Rows from block 2, named by matrix and row number. Rows with one number belong to one channel. Each number is 500 + 50 x the weight over its row's rms, rounded and kept within 0 to 999. All counts start at 0. Numbers have three digits each. After the name is the row's rms in percent of the matrix's.
# convs0: first width-11 conv, stride 2 (model.blocks.2.convs.0.weight, 240x192x11), inputs 180-185, a 11 kernel for each
# convs1: second width-11 conv (model.blocks.2.convs.1.weight, 240x240x11, transposed), outputs 180-185, a 11 kernel for each
convs0.102 103:515532458482462586564555514526579486530531543487493493535455435470536390537597492597563570528520544453536404448454573589565498486413511456489474492523560451428506526523447536492506540530383462544486
convs0.103 098:486493449505598550435456503543460498445580454442468525405464435559451529529484560401489483508407464430453492568455494523504506532458521454484529472580452472487480495398444460566528444475471446469459
convs0.104 094:521451353460524477537537560459578446512494468518497456507431424525462372498463460448447503520398427413554448579546510525408525572490514504478415498513566526581518507445545448445447453416468511416495
convs0.105 099:529611481548495513525467503479512524484517462564512548669516524483465460555510625520523487553431469484535433535479588561522525496502531478526555386450516440561513497505528526521443495514485592531547
convs0.106 094:573537488449538498389530425531404487550424642508527545529487534478458542462515488455512454469581523513558516440514513445496499531443449463490481479517460484549488462571539536483507495481519450414428
convs0.107 088:529499454447436477535501476453419500502506496514500504454465569497524454529507557527588511494443445497527525523542516393453529550530466456512384556464396491488435531574545463536471480535529507582457
convs0.108 109:481457552525582460492598537421508432474433499503503561600487497397451512533492501522490543551497402536524528451531485501579547495505544501433551515488500468461438469466492511431476532531466544468532
convs0.109 098:472547436444530500492537539432531480408447545532547499507445544494552475484545522455479358479496444494502448460550583533523542484467473524491477530431558490475494435602473489539494556555499493443525
convs0.110 093:510530452495458353464432506516446495541491504499577491436464515456544586531566453572452525495465484538393521563440502457483481457533447541413534479449474523521481516473563566509519531513500503574369
convs0.111 095:448457486481435553500556492449475514482405503475517518532483517485497371448537584628544656547576503457444483521551530451428411493537510557529547442498539553470419478405535507536497522444569494573568
convs0.112 090:502539521466430448451372473505505413473474456457500474531515559406521576372495480538436550476552493567515506475518544457416486478520529431470457453496430550529513569561411594469522496487472504483450
convs0.113 090:435538453438556474441515427496552536419508451460469455498537520464506556592541519552498523448567511475528459528516539432514503433528604465552394540562531436550534532475507483546483467528451401447518
convs0.114 096:499494643551558522514400436552478619461499547530465535512402549519505589511420433470532469533568548465500487522516592426500487480423479467585633610510505532520440499493510533494582441412566531514529
convs0.115 087:405470507542492451507588629570497427497508544459505400478507534476465466478521407471464496409450455565570497518460557558502524527455550486494487493486525473508484521543487523566548475524515570487532
convs0.116 101:497561615460488555436451557458466540502455456458508453460484523450404553447544490593476477491504507575517488586466499456504538537525435545380423512540555577566527584550515526557454445544525516528515
convs0.117 104:492522546509492528558544467498536464422486499445593528472432531456541535435422571477528456491515462524497448478482519565465552418494537523575534562529511541571480543475451476422532491544479530476487
convs0.118 096:472587437521424456435474475488475557523507420450487554523450505534424508441525505506488560447444401526411529571573499445396479466527442550566547437454530529567567537416499451443484506546553557515445
convs0.119 106:486478455466556498512549533415496469462531539464430467456499572501489526469467453468467490572501528524490457413523532608477514576426491536497507460410477462455577553493456509485468546478426445473458
convs0.120 103:619413362551458452527550606462476582421516543519502509495494570509517439442458474461458490483578558512460431543525560489504448481510476542542524523445457573456470522444541543558509417454435513502487
convs0.121 096:492356453508510459473435423560436445667474531483504574416478461474540470499480484512557464585484492542386443404422549434585539528481542485491463498430428466458509523456492463520471583440557422472457
convs0.122 098:595530566463523429400582410450456411522508435523537507589465434628526435550455518495418474492541477617434455458549569503473474460508486531458534528499463461485517495446498512502539476515426511449533
convs0.123 096:497553489434521507643508484508500459529566477490557537431382450448435531559577514593457489474557525426491411587516564528424417464467490430568497428497603501460531484499543638576484463564569506591520
convs0.124 100:528460409467520450475545477504520460443511536458438472587542359527471509504517496465413430547446551472481435537441469493463406490483441555526589537558552507423558485577438521453487554427469526509452
convs0.125 096:524444528439498495617537553506497506439440502518525433565515554483436409448499515570498587523567487599477508490404488464484535500540429464543468563379543483509419514563444515456548489514408490479535
convs0.126 088:413563460524451601407476467454545446478557462552484483476500471457518501420485481453522483538494467555542503547447485505538509483454537439400463428533497470560483464502489481519426522467515526513524
convs0.127 094:490407535450488506552502524465533485593501503526510496511487536573493529466443454475538420512455551544538591457481566543478559452523485483536472517536559547474580491532487531540527507504488486529498
convs0.128 097:477493445497553479477402506442460465542527451419483489517523474491558487397556500429524548514432482441473505542435477468503550536521492388547507452545537438633446453397520418431430491519462443481459
convs0.129 097:459523532471417591427570526549469461474560517504417516505461477466501505477434469498525527539577531534459487450441456512488579492500587418607459499563455422610455585434438535527637513551600520515443
convs0.130 107:461494539609438489511581509474546429489529419512592561516462542522459486555469536525543540481451456567491534477501471462483450548428509499463468418488539546499557454523562584511537494464456604447488
convs0.131 090:527456522435520482510405478536561375524412533496468570530408438450477401555499508482592517454522459431488525602463504520556505458500513510435434468467461507413511470497462423558422501529477494487400
convs0.132 104:605510576493396439487501544476484434512504476452490518542578437505511468452463500474535461581544495526431505517488425421530530573519482488486530537480480504507522549519514488428437443507566512580492
convs0.133 102:436487478467516500451424430524536489445486482537589516495547592461509469503538570544543508566591468526564464417508442432405463334445476503515532505516617511474541435445448504520485519512524467538545
convs0.134 094:458514529553553509533510467474504489562420561487475462524502467511545473514595461555473514542481465487518501409415447575536547523423382497508568506520599487490462431540511526486522522534532489454519
convs0.135 098:418616490498566516481502462513545533539464454518482498534535543515426474407443543546493551543548531527514476500511443441470470504455529501504486478501506531568581530495565469442606505489540597556484
convs0.136 103:521495511453380430526487494382491540498615518446596498536521419557371445470464399448451507499461496568547530499523495422510526500514519487529487531488468501506510494524476549506512502594503563481539
convs0.137 098:536468605454561514460425419441354464492498497448508557479513580386538516489466485628585573517576551512546402441530465435448427548600558487479490527504539464597501495480483529561545534533492462450596
convs0.138 094:531514462508522468601544508528503502440458474432423556310516436509508487412492525528509438557561462473568558499438502505429580511581447528547449507495482459495457484530486510531464476547521532574531
convs0.139 108:501528483544548529438496545498451512480531412506615503557468414460546571577530502447421487464474522543500453423525522526509531483499508516459478473460495546507527489502567496466457467525413493572495
convs0.140 090:500453468471446404499526527603568562457453479518512531484496609519514486496512548472552477487512447555504529413466538529507558506509507542526523480549473519458475442404535514558532580529496443441491
convs0.141 112:568567543436472631491423442494541552471527536443512493482556444412560526552492407428488565508494509554558534541428502502468545525535497539544550542456445487435492564543538527498504595564436496463507
convs0.142 119:450498534507526516443423521467496485492542511419416574534437486488482551472495439503404469527454531518530504415523448493485508543496572491487501533533509473468494476480480507539459531519568496487580
convs0.143 105:539477484437479472421437452445460474611561549530440559446450450541524485388463442529482549418533497482406543510530498552474459451480505495521476457486530436522459486503452538433529521452478498540413
convs0.144 092:546544531526482661555459507420516417480423496482490429502537595477458457489542513552507472561459452516399488514518484518499476419499494484432416480471480526483547553573498536425578520550501512500533
convs0.145 093:435541469430565450564468515501447474437428553483493471504490544486505536511534425539508432450406540557545575473488496493512541527387487488555500513488496474520374496534502504506515528461467441497427
convs0.146 109:554527527559397511480491438558489527398496481465419461494505471446388460416460468543542436485490536525468473445477498482539496502410519531577513441457459487534536539542460514535506577524465520483464
convs0.147 092:592403546595570498637530623511438517523496571446391489539489620560556460520438489498445544507454539548524553539432413397462538511517537508615525640534505504457430498541495511520457560607534443529491
convs0.148 110:441539547466541544522498559581453488514504452496553437512529496474542475478491372508532553491488460556388524561535434451532575536449532547464547529394511550560443474507489555573562518444497531490544
convs0.149 100:486520450568446515478471426416359487551470505514434475510537547519469552538433672463417579461506536581471502535452570512560475621559479472435478468475485527550483558557544461483471560397530429433483
convs0.150 106:425539463461497545546530504459398486463508486447518509395503533429443481524430533498568547510538517409499387465524486479479373440562605506469545550453497423388515477473521560454541438494493456469524
convs0.151 111:506492395471426518472539471411607497499513526434492520526483464527473496483531491548495527498493418485444514524466479494495474593554453458433469456539549512528476411515489485542439441549512491449440
convs0.152 096:503588576523530427497390607511563522390476520532507417480440521531515539463567490487516464517444420478428416513476480409499550545460555484580440480526487536522574506498566484533469519618467520490484
convs0.153 103:498479440458413457556501586510582535551510415518400522538560462475527429559541520479508475482456538515414535466507515535525481463536539530597448500497411408530403545475507526593522532457512393485508
convs0.154 096:442507500592578511570550515490522493578499510556530612534481487489403427477459534516530522567600564566423547529544480435482525523512365531472475573564554500532577478487473557496500555542516515536439
convs0.155 101:497499553468513470589510591519535523490448459532460393424562524475503514516523582539496556533538513484463467473431511566464504509515507409442485504510552505560543512464419495435553506512478596538466
convs0.156 100:525520488527465507492515513473541488434507559588549437482394533543516488446426537498484451428470497474506450503538530518535441530573452487482539499507522517545470474566502558450557562449507426449457
convs0.157 099:536458432550533449481543493567460496522469539548483471491412477478538430491492451549461468505489471492402543526489562538438518502472573465544480520524491452546574480596504586468513479539454545538494
convs0.158 097:535547551560505525499496410473549565528582554431486433356414527480521515539451477515477528567475521561445563570482607479578541450497543419448490512489469418459487456462465535462508512412544465594507
convs0.159 101:468527504618565584465485532487515489429386456495532476510570458496493499537532574506522536479446515544545460546528520485424434459605535534530476581494508526527575531508500479501496462481503508567507
convs0.160 108:511510528432493497560483483553445436421350378454517476504440380552561499520444506402510574501547466504491480444449576512470513585491551458449437488422519514556431603525536528436508494404495435526561
convs0.161 106:546466509464508569467487499551496445479572484543431420424493435563450530504487519471401429391497432495436504505441491431544546516524521487484481521510492503465496505464536495505462438423509499390492
convs0.162 097:471432500520552434520531515512523526479555495521463523555528643432568427403546534526511495497565511547495516496511535581454387485408579396519441419530499404410533566519573535553455354464395542560428
convs0.163 108:505531487495468437549481499502497482434489460428474492476508531511505500515489507432430473554455578603496517479532507477517509447546468559503551467506510536495465395523500512441546437552556480567551
convs0.164 087:568519589479631549595487557448424506502541484514497505516535598504516542486584535581506547593597453473467520467525469498506462464531483553474559501422466404429444423596462536492541547480478412456526
convs0.165 098:485480453523482486467445498510503498547501520479504535547497605483470541436537550548451457456511399560514545447473494437502439494535460538485474576477579503539510533474498534465507482481576530538502
convs0.166 103:481431562460428496537512459572464522528527438509503613484550505416557570530590458479479455514526490488441432522555441511462610562533580516526451572451460527506498572549557473472506456476450549563501
convs0.167 103:444563519444508448540453509425501533509411466460533549356437486553512528571414553470561456526491420508455506477447512481377470443461449509477495445470462393533477463491457494468480452469532498521491
convs0.168 097:423479483457482512482419602474455486566499523514435529489389512415536539410525442531518486399554454446363478544507549512541545566514386559469493503397496421448480482500525516531504442474402488542455
convs0.169 106:477455509526458485430459497481475539553405491548477423519545476499468527484505528528383474453561503423472501480433476409522540539537412555492373489519500494565466505515469588490537460517459497517506
convs0.170 094:526495430495547513523499490498510495568525534603518540564544523528508483452495420468447522504484487525490599568577499530476512505455556455478545437468575479508540543501489506475414381536444479590442
convs0.171 095:494484496515525528539553512578527513461457443455410462480535517551474533397467444535533498425522480534556600523508447501543439501502491532521488496559515590508524409546448448413435542517545515509461
convs0.172 091:464447459455488502540564539478487475534510538558471470503560446465493511478486525535554475514448577463545449559521516437496449486400468524455485493507480507497406510446525498491545527569504534468529
convs0.173 091:640514480545512475497432481511547577445433483498431481440494521465508513515502553512542611403574473538415460501564448522520512466557484488524543480560501593515492466508507529520472493567489525514463
convs0.174 105:453547530574507451449544480505474546486487599388527446495494501555558499532472448474472451497496561492485491493443484556541469568467534562498551497427449443476548500500471526528565523424509413530523
convs0.175 114:448461528461448471426588396524503568417450470588487506503512509472455544499515492501507462507507446487420588526535525490598499525438534548526441459482481456506556501576480533519436602487443507465525
convs0.176 107:502519528412488436516630491455536542510572488432523438429562517535509524523563536523390563510516555522518445542521422452508480539412440546478500464558512435523501519463528559560575496521525501569497
convs0.177 107:445502529506513530572513564474459505507434466545498545536443483544559496453517480521553472421494517512461452606484486437481528461574514430488566514472458414536514500486448487490460442526519484528509
convs0.178 101:533514513450483461439601547514502453523465429473451455485479405486560422524531596420585535444534449506549500469491351451474484482541517437495556582527582502515463436518527438570535615436454428447436
convs0.179 099:435533540442459470431449546485499551514506532558403498393430472559511585484520484482485484529522561439516556565549471554491500534468426582498540533490492494440531480528411504482474543543478461473519
convs0.180 088:457499469407577523541539453488521578507427515464449508556509514497532497499589489487405579493505537462506493498527481522554549510550510488543483587415534485514511447546503524590483605383563441496530
convs0.181 111:453545566468566513482483508535478606583475493424519493555514470453484458513532550566513532392420578523428557503528492542505552480470456618549515454430409461579503562505534512429501510483482464408487
convs0.182 112:496466563461559433385466465516521517428493552536524511481489402382502546548485556483510466545475477464538512521502490509424506497508527461448575541564498398409419451528451540473530537543522460430516
convs0.183 095:496473409407521463526453560455543519574553497448419547498506499596571532334473458466505484471442464511552537555482471502548382563427481453570547591567553576549497462524553537541411525452503499497496
convs0.184 103:409521542399499466529423563554512510499415544491458385456513451399565492467527449409568521578500477579483475499377447501405505421454496514579518526560582491523537487496496435452490554560482615491540
convs0.185 096:453476462417560500588529465565561461575501530526516516497561575468483420464520433530617552586514516595493492456515544554472518513481478508479498612560549439575522515536459616520519535479465493519630
convs0.186 105:511385439413502487537445546535531500483481510473589518424442475476563446465490526424501535506429511449485465517567519473533494616465528523474437479367491452472517479492556502497459515474507427511429
convs0.187 101:552524483492469454474535478418539539505467460446465476435436447444534426470449494446502577566545378427484426468484512473538655540533556484544462546488586499514516525447428434462510428574479520448495
convs0.188 102:541519565497554382462470485470460499534503471460473537478475444521481479527533573604534460548499467456525518494505523552562501445470525530509451483460495472472490509487478576471532494352530516484545
convs0.189 105:454435453512539511396507516456476538478483515499504493543572477528460481447568548538531564449567461633503506523528482461473482563470596505474502507466561490505479515519457392497468515524467556524577
convs0.190 103:399562325530478492487587507479472494573443495502455468614562561536519548448436493483534525520524533485437412523510481436465493473503454413497575333520537551543571499568456502485416546461410566475487
convs0.191 096:546501410485419498526536494514539522477535467464418506405425412499499491515422467365473421475494526451490490537513487515455570459479455563409516540543500498496502520459490457453465488481495486555493
convs0.192 101:561469474493536543521524469500582537442478572576509501491575538500462414503517525565553536508393591494550502461460443520481504541566422589498525480549511463476468502502524491520523497478461504490551
convs0.193 102:451516445532557494417441474463528508523432428510492581426461511519466555570498616474573498472532594499498518478544542468501459510471467496527540507517506479517459494498497522460517489536528606533570
convs0.194 094:531450523494541540531479426518445416565506491524611581443551597429463605451521370552516452505531452593500484569535460516501462531543424493517504505471457542541593524478531427549511520506544506496484
convs0.195 098:430450465515492475452549539545575447431466524426472532535514458468491476523587569533477458624527581454509530434506486494467436492443442526519525458525533532546534521538595483435512474428482541528582
convs0.196 093:599505561532485468586493492528519484478538543465483438573503568500473528559483473461523417540494539391501404496470442504513418577458545417522399547525465491594504626473494472534535492608459523507533
convs1.102 099:486487522500574476508543482405538582432459562419490499508524437545486523555544466515468573530542583466569497517537467563478472489510570452584526441517466458459531533517513459563525426547507610559511
convs1.103 097:563501537494485443514496408433536445488377487501437472452594483515465522432477527533522520525461441508542519507535547536518496476497562490467609468533455447452527422488430485567547547455429432452516
convs1.104 099:526544487485378465458476457478453363492458503498510528529506562472510506501495433400558505406542527464450447435535501482500527468410492433505528571567497500509548488470440501417525497486447494498551
convs1.105 096:554535529386489471513490458610575424505448543400494443380470493459463468507522468512423447480421510470412447345459555583547508554538526500503491486472503528531460448526525541478475488504505582571531
convs1.106 091:530540525493488511554554530502522442516548503511456548492536485496440545382577525603601524433474483500509448392485497573503501543525409512472538466518424458504561491486504425481482410432414574534579
convs1.107 096:486547320317357490565567571606614535426445586436548519484584548620533431501478496449427506459506520470536555488548515509424492479540501453486519477545539547564531436520438506474422518531577527523523
convs1.108 105:518511538535500420520486399588516507560461615528524467568480483475476515559549519503478495545484525550546583465461554440576475480561557415574469429527578554537546460533492538420522493462458517591479
convs1.109 101:555511490482512448365499537407408601494487505629515509540466476436416515455555529599500535471503469537567540407525543434508452491483508513487530507514480502532522520547498584551502556486533513530517
convs1.110 095:489583548506617524434527527565484504500562505566546511614562584518548530530528435578478506527507529534470544448513550493472431457486441457512495457441522536574550511511461506528587474448423467529466
convs1.111 098:585492506548592405584482451483516487552482542469453435449556565439383404503511525538486460468485510471466508489429516459485519430515568380470498495427458500492476489443518508529583513500476525491450
convs1.112 094:440517489444386438442546538528457527543545512508475510495419575408630541501428317481448473410487536492565439533467432483434388461545513501505479479456495457535491563415457554505430509439480423500496
convs1.113 089:558508575511507482440376542487522532556517544645559566542512454531480472556448531507524555551424485532475528459532594539547463477395497434478484507495570485423612625521515516543512557483527502410485
convs1.114 099:472570386559482474440577492505538511509416504420513610462402518533544426479500552428415490469452462564576497466492431436497606500591464512431450470478495412465464541431450532563447485358382453566544
convs1.115 091:477414537531452540488446492422471505572496546495484518459402516469445464533493481482461495398459515471554545487523455490507461509533483512517497499505480484430481531405508464536525590543480464432463
convs1.116 101:468405432603472408567437492461503422449439502523569473476508515553540387603521629440488484529455446485485529549485499568531508612456530461512495562520503485465506505506440536439440487513524526499541
convs1.117 095:537591569473496573474529569379486486540396477581514418497553475546478468490521537463402515472523520519482444525556489406503570444556533456467411520489516528401463460504383537484535556551550439517588
convs1.118 097:587564412492470524559492460564368532423442503483441445502526520520422495471527494502589425502560441481507469406523409517549461449466497495565454501537624548549536405486487533444569566533500511430511
convs1.119 105:487563519499514527498507511513521490451478591472561492482591576488532460530510544541493532471461525534572469481487508411580485549490432493415408469463513522542467481514477474462517499485523447452489
convs1.120 102:527451465420392528511521560503546435523465522574566585499543460359540516516515412493479449502530480485498513544509423524474549487508570492495543511509635546570522599554463452470541447564536552467422
convs1.121 096:548443405526447541471489478556527598485569513470569598502570448600559507509496520585609605572496540483490556542443510473428461523530436614517443461502457482480535531514569522458556490512487464481517
convs1.122 098:450506563555515483453536501437525474398462498509451564552559536467485517510665492535570534574556410462459496537450543569581506435536528511494477433512545635502537563540507468530571519539423528550500
convs1.123 104:497485586469528483505496463564543529471493501547599584427581401456491373510500538552604539565501555499519452498384440543457508476460548464518452501454547587537508513533589565429541472485465508444588
convs1.124 105:428509549483534533577534472524386523521464388619482503461454474449506460625498527547398589447464477506405521485462617441529446526541488459549502543470541525550561522398555524543484592429476494521468
convs1.125 093:541475478466468461438550597541469450495572497450536524554548584548446486487436463513433524538537451469480460500470422511424493463435508549534504526492490508524529516466527538501489468437491516531367
convs1.126 098:481441562468532509519560498502486471466517506499514594559474404424533495445569442476453539433503546543518491527514544509466481427503573558488451482441457506602547521487524618498476392476521576516467
convs1.127 089:488449492561469511469440527419411460453470481548430402494420569476478460466439438423510526470565520542504495509442407569401497507517530518492451446504573464476493476567481456526456427484537525491377
convs1.128 100:505587538515541460518409473452446417479550490482504511611591480354422477544509646509503465584579508493540479396609434507437507476617575527512453522506509486514523504450518464472461521549432534517434
convs1.129 100:567466487457511514587501504575455499489474411478402488579491487516535576514531501466448537511409563490457500513481511496543516490596484514480551537359427454450428592519525513563503566525612542550582
convs1.130 098:539484497533496520391494439436516544594485568522550482611474456515470431474482447512461518569393622486470454443527539427388597541479538449525476531565402428577566501547479530511513608511543507529516
convs1.131 098:434502517525534484523527440533595459541460531446480486522605537466486411435429492471523501521531487544519486591457536496419417513462594495505520543529493509541516534508421547537561499481485440478492
convs1.132 102:525569443519485571506448550514548352573529479385504527475524531453456514460509437485446535448523481548409511497485471403407505638448470420485476472524416443521490483458477457446463555454528413440509
convs1.133 098:499471487566488497552462512501611435619481574504558581459567401404605502390443551535502478531508476507505458526541410559527574577506471482433509553483533455546564565537472567528544519479524540525506
convs1.134 100:497517477552458452537632554513455521585469465475493505482469502484501548496601440544470445431511477486497449481573489477496500488468515471492490432497463513537572616590356517560470524422477514452610
convs1.135 098:461424441432465508507476486442465512513500577461442490494509546530457541557448551445501565539529524488448516497485486522575526543489507541492441415507572591601508521518507564561522588497468438523509
convs1.136 101:524462575429539473558487518550417425433498375532568415575508482535564458481468535512429469494507490503506526495456651443414598551496434466505499468475500562545494580457502440493462497514481494535595
convs1.137 099:445533502406440464442518459515546474589528507546432467482423496491564471544362518504563605460489457529528541530608465391483559518485505505492578525485585451540518520498447495550489546466477473542484
convs1.138 095:522497420450537515501593422511453521403496501601520455495557527543482494523484432641532512524593451510486519499498495510523579517521449495467556493513457517509581479520506445426390569503452492477464
convs1.139 102:438452512528579486503500566406516415571510660551497470454560487440459529569418470400595501530493480464506562506465538451551495568482614495528481502494394442454514537448529451442508491522522534492579
convs1.140 098:503590680475496557542453460521411491516597559537490500410449562398460573526506466488424479424494558494545508380512456524553496538422581523485502454445560493491485485515481414474562387547481563509424
convs1.141 104:570499502489553462462505511529499472449502476458424314535527461485515533466485502545431470495579522488519547346566566499480475465557517541619556504524534477494466457492540534528463487430443483451407
convs1.142 111:495543468585506546487401495471508419485458489408491538525425471530560457524469541586465459528470527458459503496609528436530496452460514507499472463469509469487442443536555482525471493500462506452444
convs1.143 101:597433577495556533436509462407570537460359444504519481454483505534469486494542490529547481604416572448506463464492531515518438500494502476564489505499533464563557528535584531507504524520471514495419
convs1.144 094:493439497489467503479495523401533449534585469435537513474557468540532529468568552490549476556477462486457404493516531506435519524489555479523603460562553552476488389489514513527497510461489481455553
convs1.145 094:510474473468553397484518499508445536582488494512444505469456439470478558444559444449451423510501459447528480471470608538467591478578570467462442480392465399524530529535537524535521470426468467479453
convs1.146 099:292401559437572513476492505513485478524488537532476493532606498483574568506468538454507427404438475519470526400549470476506498482497576503557559519538494465515582520468352482526494432564491461502621
convs1.147 099:460444467430479496430482487512368592405526469416408573507404511498489499543525493557452432513446447497491461558446504530512607479494550599519476578463411468525529516467460562526530513436505461460437
convs1.148 104:536489596437475567461483468434449457471489601480473457502514526516504480418576414575457476483479479540537445482462518547463582347525568431437561494592490509497496420567583535504516489430440528456497
convs1.149 096:490455439520439486392550524473486582490586367487513449560503623530462502478541497634551507464504510521441451527448454529460486536534574524426475472432463385512491554528464417509559566510537571533552
convs1.150 102:604514569465435485469419498501492493518559441511398508430415565472622518536470459594434525453477536549399532521509483540489577504473508536505420514507480468521566531529529502569561502458439473509494
convs1.151 106:528424505493436639402470539508496503457411494565488512537498477392476550525486494483432483634531564535438498519473457509523549516515618497573454518502447439501454433549565430566511633536620553456540
convs1.152 095:548613488463513471519395422471480509564503478587458503507561449428564472429503529422423417468500508480482527542531492525540513529504614537490556452475471434442488557464531566540492439563511538515554
convs1.153 101:399547492497622482578508491545484481470476558459440452529525527445438553468493546431416530539547442528534421527496507445539514531496605525508507506539527473465519478510506468509530489478460456445486
convs1.154 101:534455475539583614548522511511442491509558478524560561573475541426572511519502532502512402503509491486501548539501497522474563519484520548566576489538423515449453401477530485477537559479525549565457
convs1.155 107:477466516435408464515454457520526525549580503457460471450461494497459435535589509477529468441474488437553544531498449512504471393491512471578541487525477480570548508564541476493488519452479473447492
convs1.156 099:453420491450508421397452529457486445509482503469598560551418507545428561555449511489505491528483543479469525483447514486525496455537487507498528515495446479547481488453509491477538513471529520578484
convs1.157 099:436506544416603486448623464607546589520440635418458469506463464468492577499484506461520479490537583452542452521511567419582354530522487561565593477569567540550498467552486453456487461469586469443483
convs1.158 100:538529498505534503517489583500448448492498514500537501475430571519521490490509527546499401491491435461433585529544487494543546471493524499421542449504438435437344533490515488491462471428471465593594
convs1.159 102:516504491431444533508499568448533474540466519513505495529471525432584482517413506484521611551530531489521514525455446498495486496476548403437541485453443415581451534485495551583484477543501436416428
convs1.160 108:510547425502515456587625536597470467467517473460462444491495432520554554378466501574518487431434563488506596541387522450554531579540474493500465491476437553506477481540521474428598570563448480444476
convs1.161 101:562555473474539476474535525434419540481486544483524520448486395412446407476498482524563455478418458503504461491435497393621498534457597477449466415511380544454493537546483434526417518445438530485545
convs1.162 101:469564477458565519569526458470446533455538517552438544559504418490478343449481517507518544494502385421485574489494597537517504568503493508415504557522488509539484497463531451424355444519454485462559
convs1.163 101:448526570474552507554516475515454482540517476483460366462432573526408356544562510472427575518525463573512486493490445528476619340499490461472566560426524500505488485513537471512412500543529477504529
convs1.164 096:429488499464586542496545487521608613459536499486445492504414494445538541517364518568412383606474438520576455518440566449567522447468528528475454469551528576469497542451556569456432462475575512536529
convs1.165 099:555498564600507486537519596494449495505486536598541527498446565446554583625549486499448477570497512497508498444491457505524470482463500461540447517492525539467468479501518455441572474468607456480518
convs1.166 105:425511535539663624578547521405573465523457530454524498524524586459472415474505483577527487535544545565495442542475516466613348517508477548534558464490490434482591625553527480481520565537497484690522
convs1.167 100:433469476525539475474486504486444545562537617558525473440480492550554581522541483553490452462426568513579482483472602449524479454508574534482522483567459503462482438514525585532444467540585491461462
convs1.168 097:552503521517519491455369488460544536534626548538583578492507496539488506484524596486538445468569472515557565451492512534535506518519490418494501614538469497509545552473521436476491573479461448399484
convs1.169 104:550496540500548486487616413563479421537414497501515479534450555558566522486558488465544468600416554417473514488515442546612406477451542545515541450467455467546585493492515466437441571640499464469433
convs1.170 095:479507586544529424492560530581565537582523437516554577423514498489466446494529494491519530441499454605438532502479465484489439539450501485458581557612599509445594605527489527460440434520498438477447
convs1.171 101:468535571467516538570518547474533527440430488485524466589493487531489481529505537486460375399472443465568534574560429561578602503507547421537533510534498478527479465491532506492479488463545512482391
convs1.172 094:473555581537478565523530480520535537563480309483556439418482593548541479553494523530527524488529501523526449451581401555601530459489480517524465508496508493490529514482505503523478486516509492433455
convs1.173 099:494523559479511432567552496633514461444462590644547422535344565428451554509493455507500498384381556439480560456473511568498522518427425513492466493464442551511461480497580542524596418491597447529520
convs1.174 102:390474485423486475452487535446582555470486517505473476541464583573480465470532430551523461425444458537536498507535447506470595502438450445529508467506556477583547513555546505637511548522513519572495
convs1.175 107:509568517455570472506530529545480448445556526447507553503479433481516494533501502421402511451570559506541557452486508597480465585468556536520515463549528565400453578595531594528433508439630540411423
convs1.176 108:496446529467509527408625490504530506529533434543449477485428452499497469562525491490480436533426519468537446522580502524498543461518561542559579485533497510422524413548451480517504529521516583386579
convs1.177 107:486425503480550565546416512488573509431575459507501470569542430461512603429563584531516470548517483567418429531407571404405614447508563601401476489454516539552541459532422590593377457545572574596513
convs1.178 099:467525522473503494474386461539567547551468520492600516545458575512527610389407494458544516467580492512563439463544477390542522509545485528525548485480456535482528458570576510521476499554576484488467
convs1.179 101:480480428453624424541445569442512420577607536527571503537573485472567562527501539556518526537591446479436463508533514457459569431498489551512516503447487517513502510519466554574473410449484466564493
convs1.180 095:524504541505467473476509555584579479523414479543529566513520419559499499482465467512505509467456583536473503471480456484546474493464495448470538500503493467481501599547556429461414567515470531492516
convs1.181 101:511485520512558468528542460508589419474464462451498467500564434481416563525502484470566494509557611550475540490519456486434560492479617575513557560432426488495467442382489436482510488476465490531591
convs1.182 111:533448458601522568503490459480474513519493507528430482454519434448446412522502521450579530564529603467504462502559479451547512557472499426464500566472483439518542536521476431483541495449539498443464
convs1.183 099:408556567445507477540521531509459483519496545530566508396480483538518475641498538547537497513565508522422515514453534448416632549470581571466464554472496511561512462524494495516568541464497551507507
convs1.184 099:407499417382487518535411498462483430445543541598484492418540557447489445470474573438379524457464471566506426529508490383487503477502478519514493515468484502425487406483482519521475464438545454532542
convs1.185 099:438437557382480502499516435583469538475588484511426522537464459512489561366462469504398430446534604425557430410433531473465449593506543540558525513512513461586449505566536533476411433490552460502456
convs1.186 101:500541595541456507511525482470484531499567508486419503452534528497593530544468568486504445490482461543477417481590482494543512457582588567496467446570495572602463536491407501558554517569502365411513
convs1.187 099:424531506470502522481504484548517559564438505519524536470580463493504369440468478524537453496487449497530521458545495499503548477457417482629439511480466533446432379457404579540579482533451483483437
convs1.188 100:486463508488488542535440472510545553588493532403481513543457520498489495431538496472511538516457442513530509532450500469546471595511467517496483487439531523475581587522571505471480525418516506452460
convs1.189 100:511496551407553475535455464522414465543473515473531530478418420488510505410512488543513450465588556540461508445499465513525423587485500489425420489522502453458564444474434471578547476580411467443465
convs1.190 102:493498615520452490541465562512566404428562495551491489580458441558466474474546505491450423469527576409442497512558527472469550504431429488447486477504506473497549522511581449492455475484490539494475
convs1.191 094:477473496490507496498583557499450545524487590518465418397465485563411508507503517548426599588527567443477480403492460518578546569478490476426501514522504533508506497525450468473533492480548501432569
convs1.192 097:592502520528488507465442434541522599562558521457423478510474380466419577464485485529524531411502549522545466515503457607538458451456465470510442432431515525541580510532504511484445557556511544548529
convs1.193 107:536572494436458481582465524482567419528519454460466505447482429484479400501505439535569552632550643455542463512483520434595511491580610485533410523509467454494560580497533600551483549510485493558513
convs1.194 095:368440419482429546633533558499492467494534507545437529461541391504537514409496462471538531520488424546574459488502493531496498441416585491453454394460414489488478338473480511514547607513512477476538
convs1.195 101:541535493492448597459513469526558476521438533368440498563505536524503523488498568485560461481520525482573484464480469507417470533503527512450398560539530441367490533554499517568493422525504570543508
convs1.196 097:449454533372491363565448457464482536570510475526440456512561538499503570428521545455516535446464415428518492565468501531479557588510535550532513447469432481446543547404494467495465482531480451564611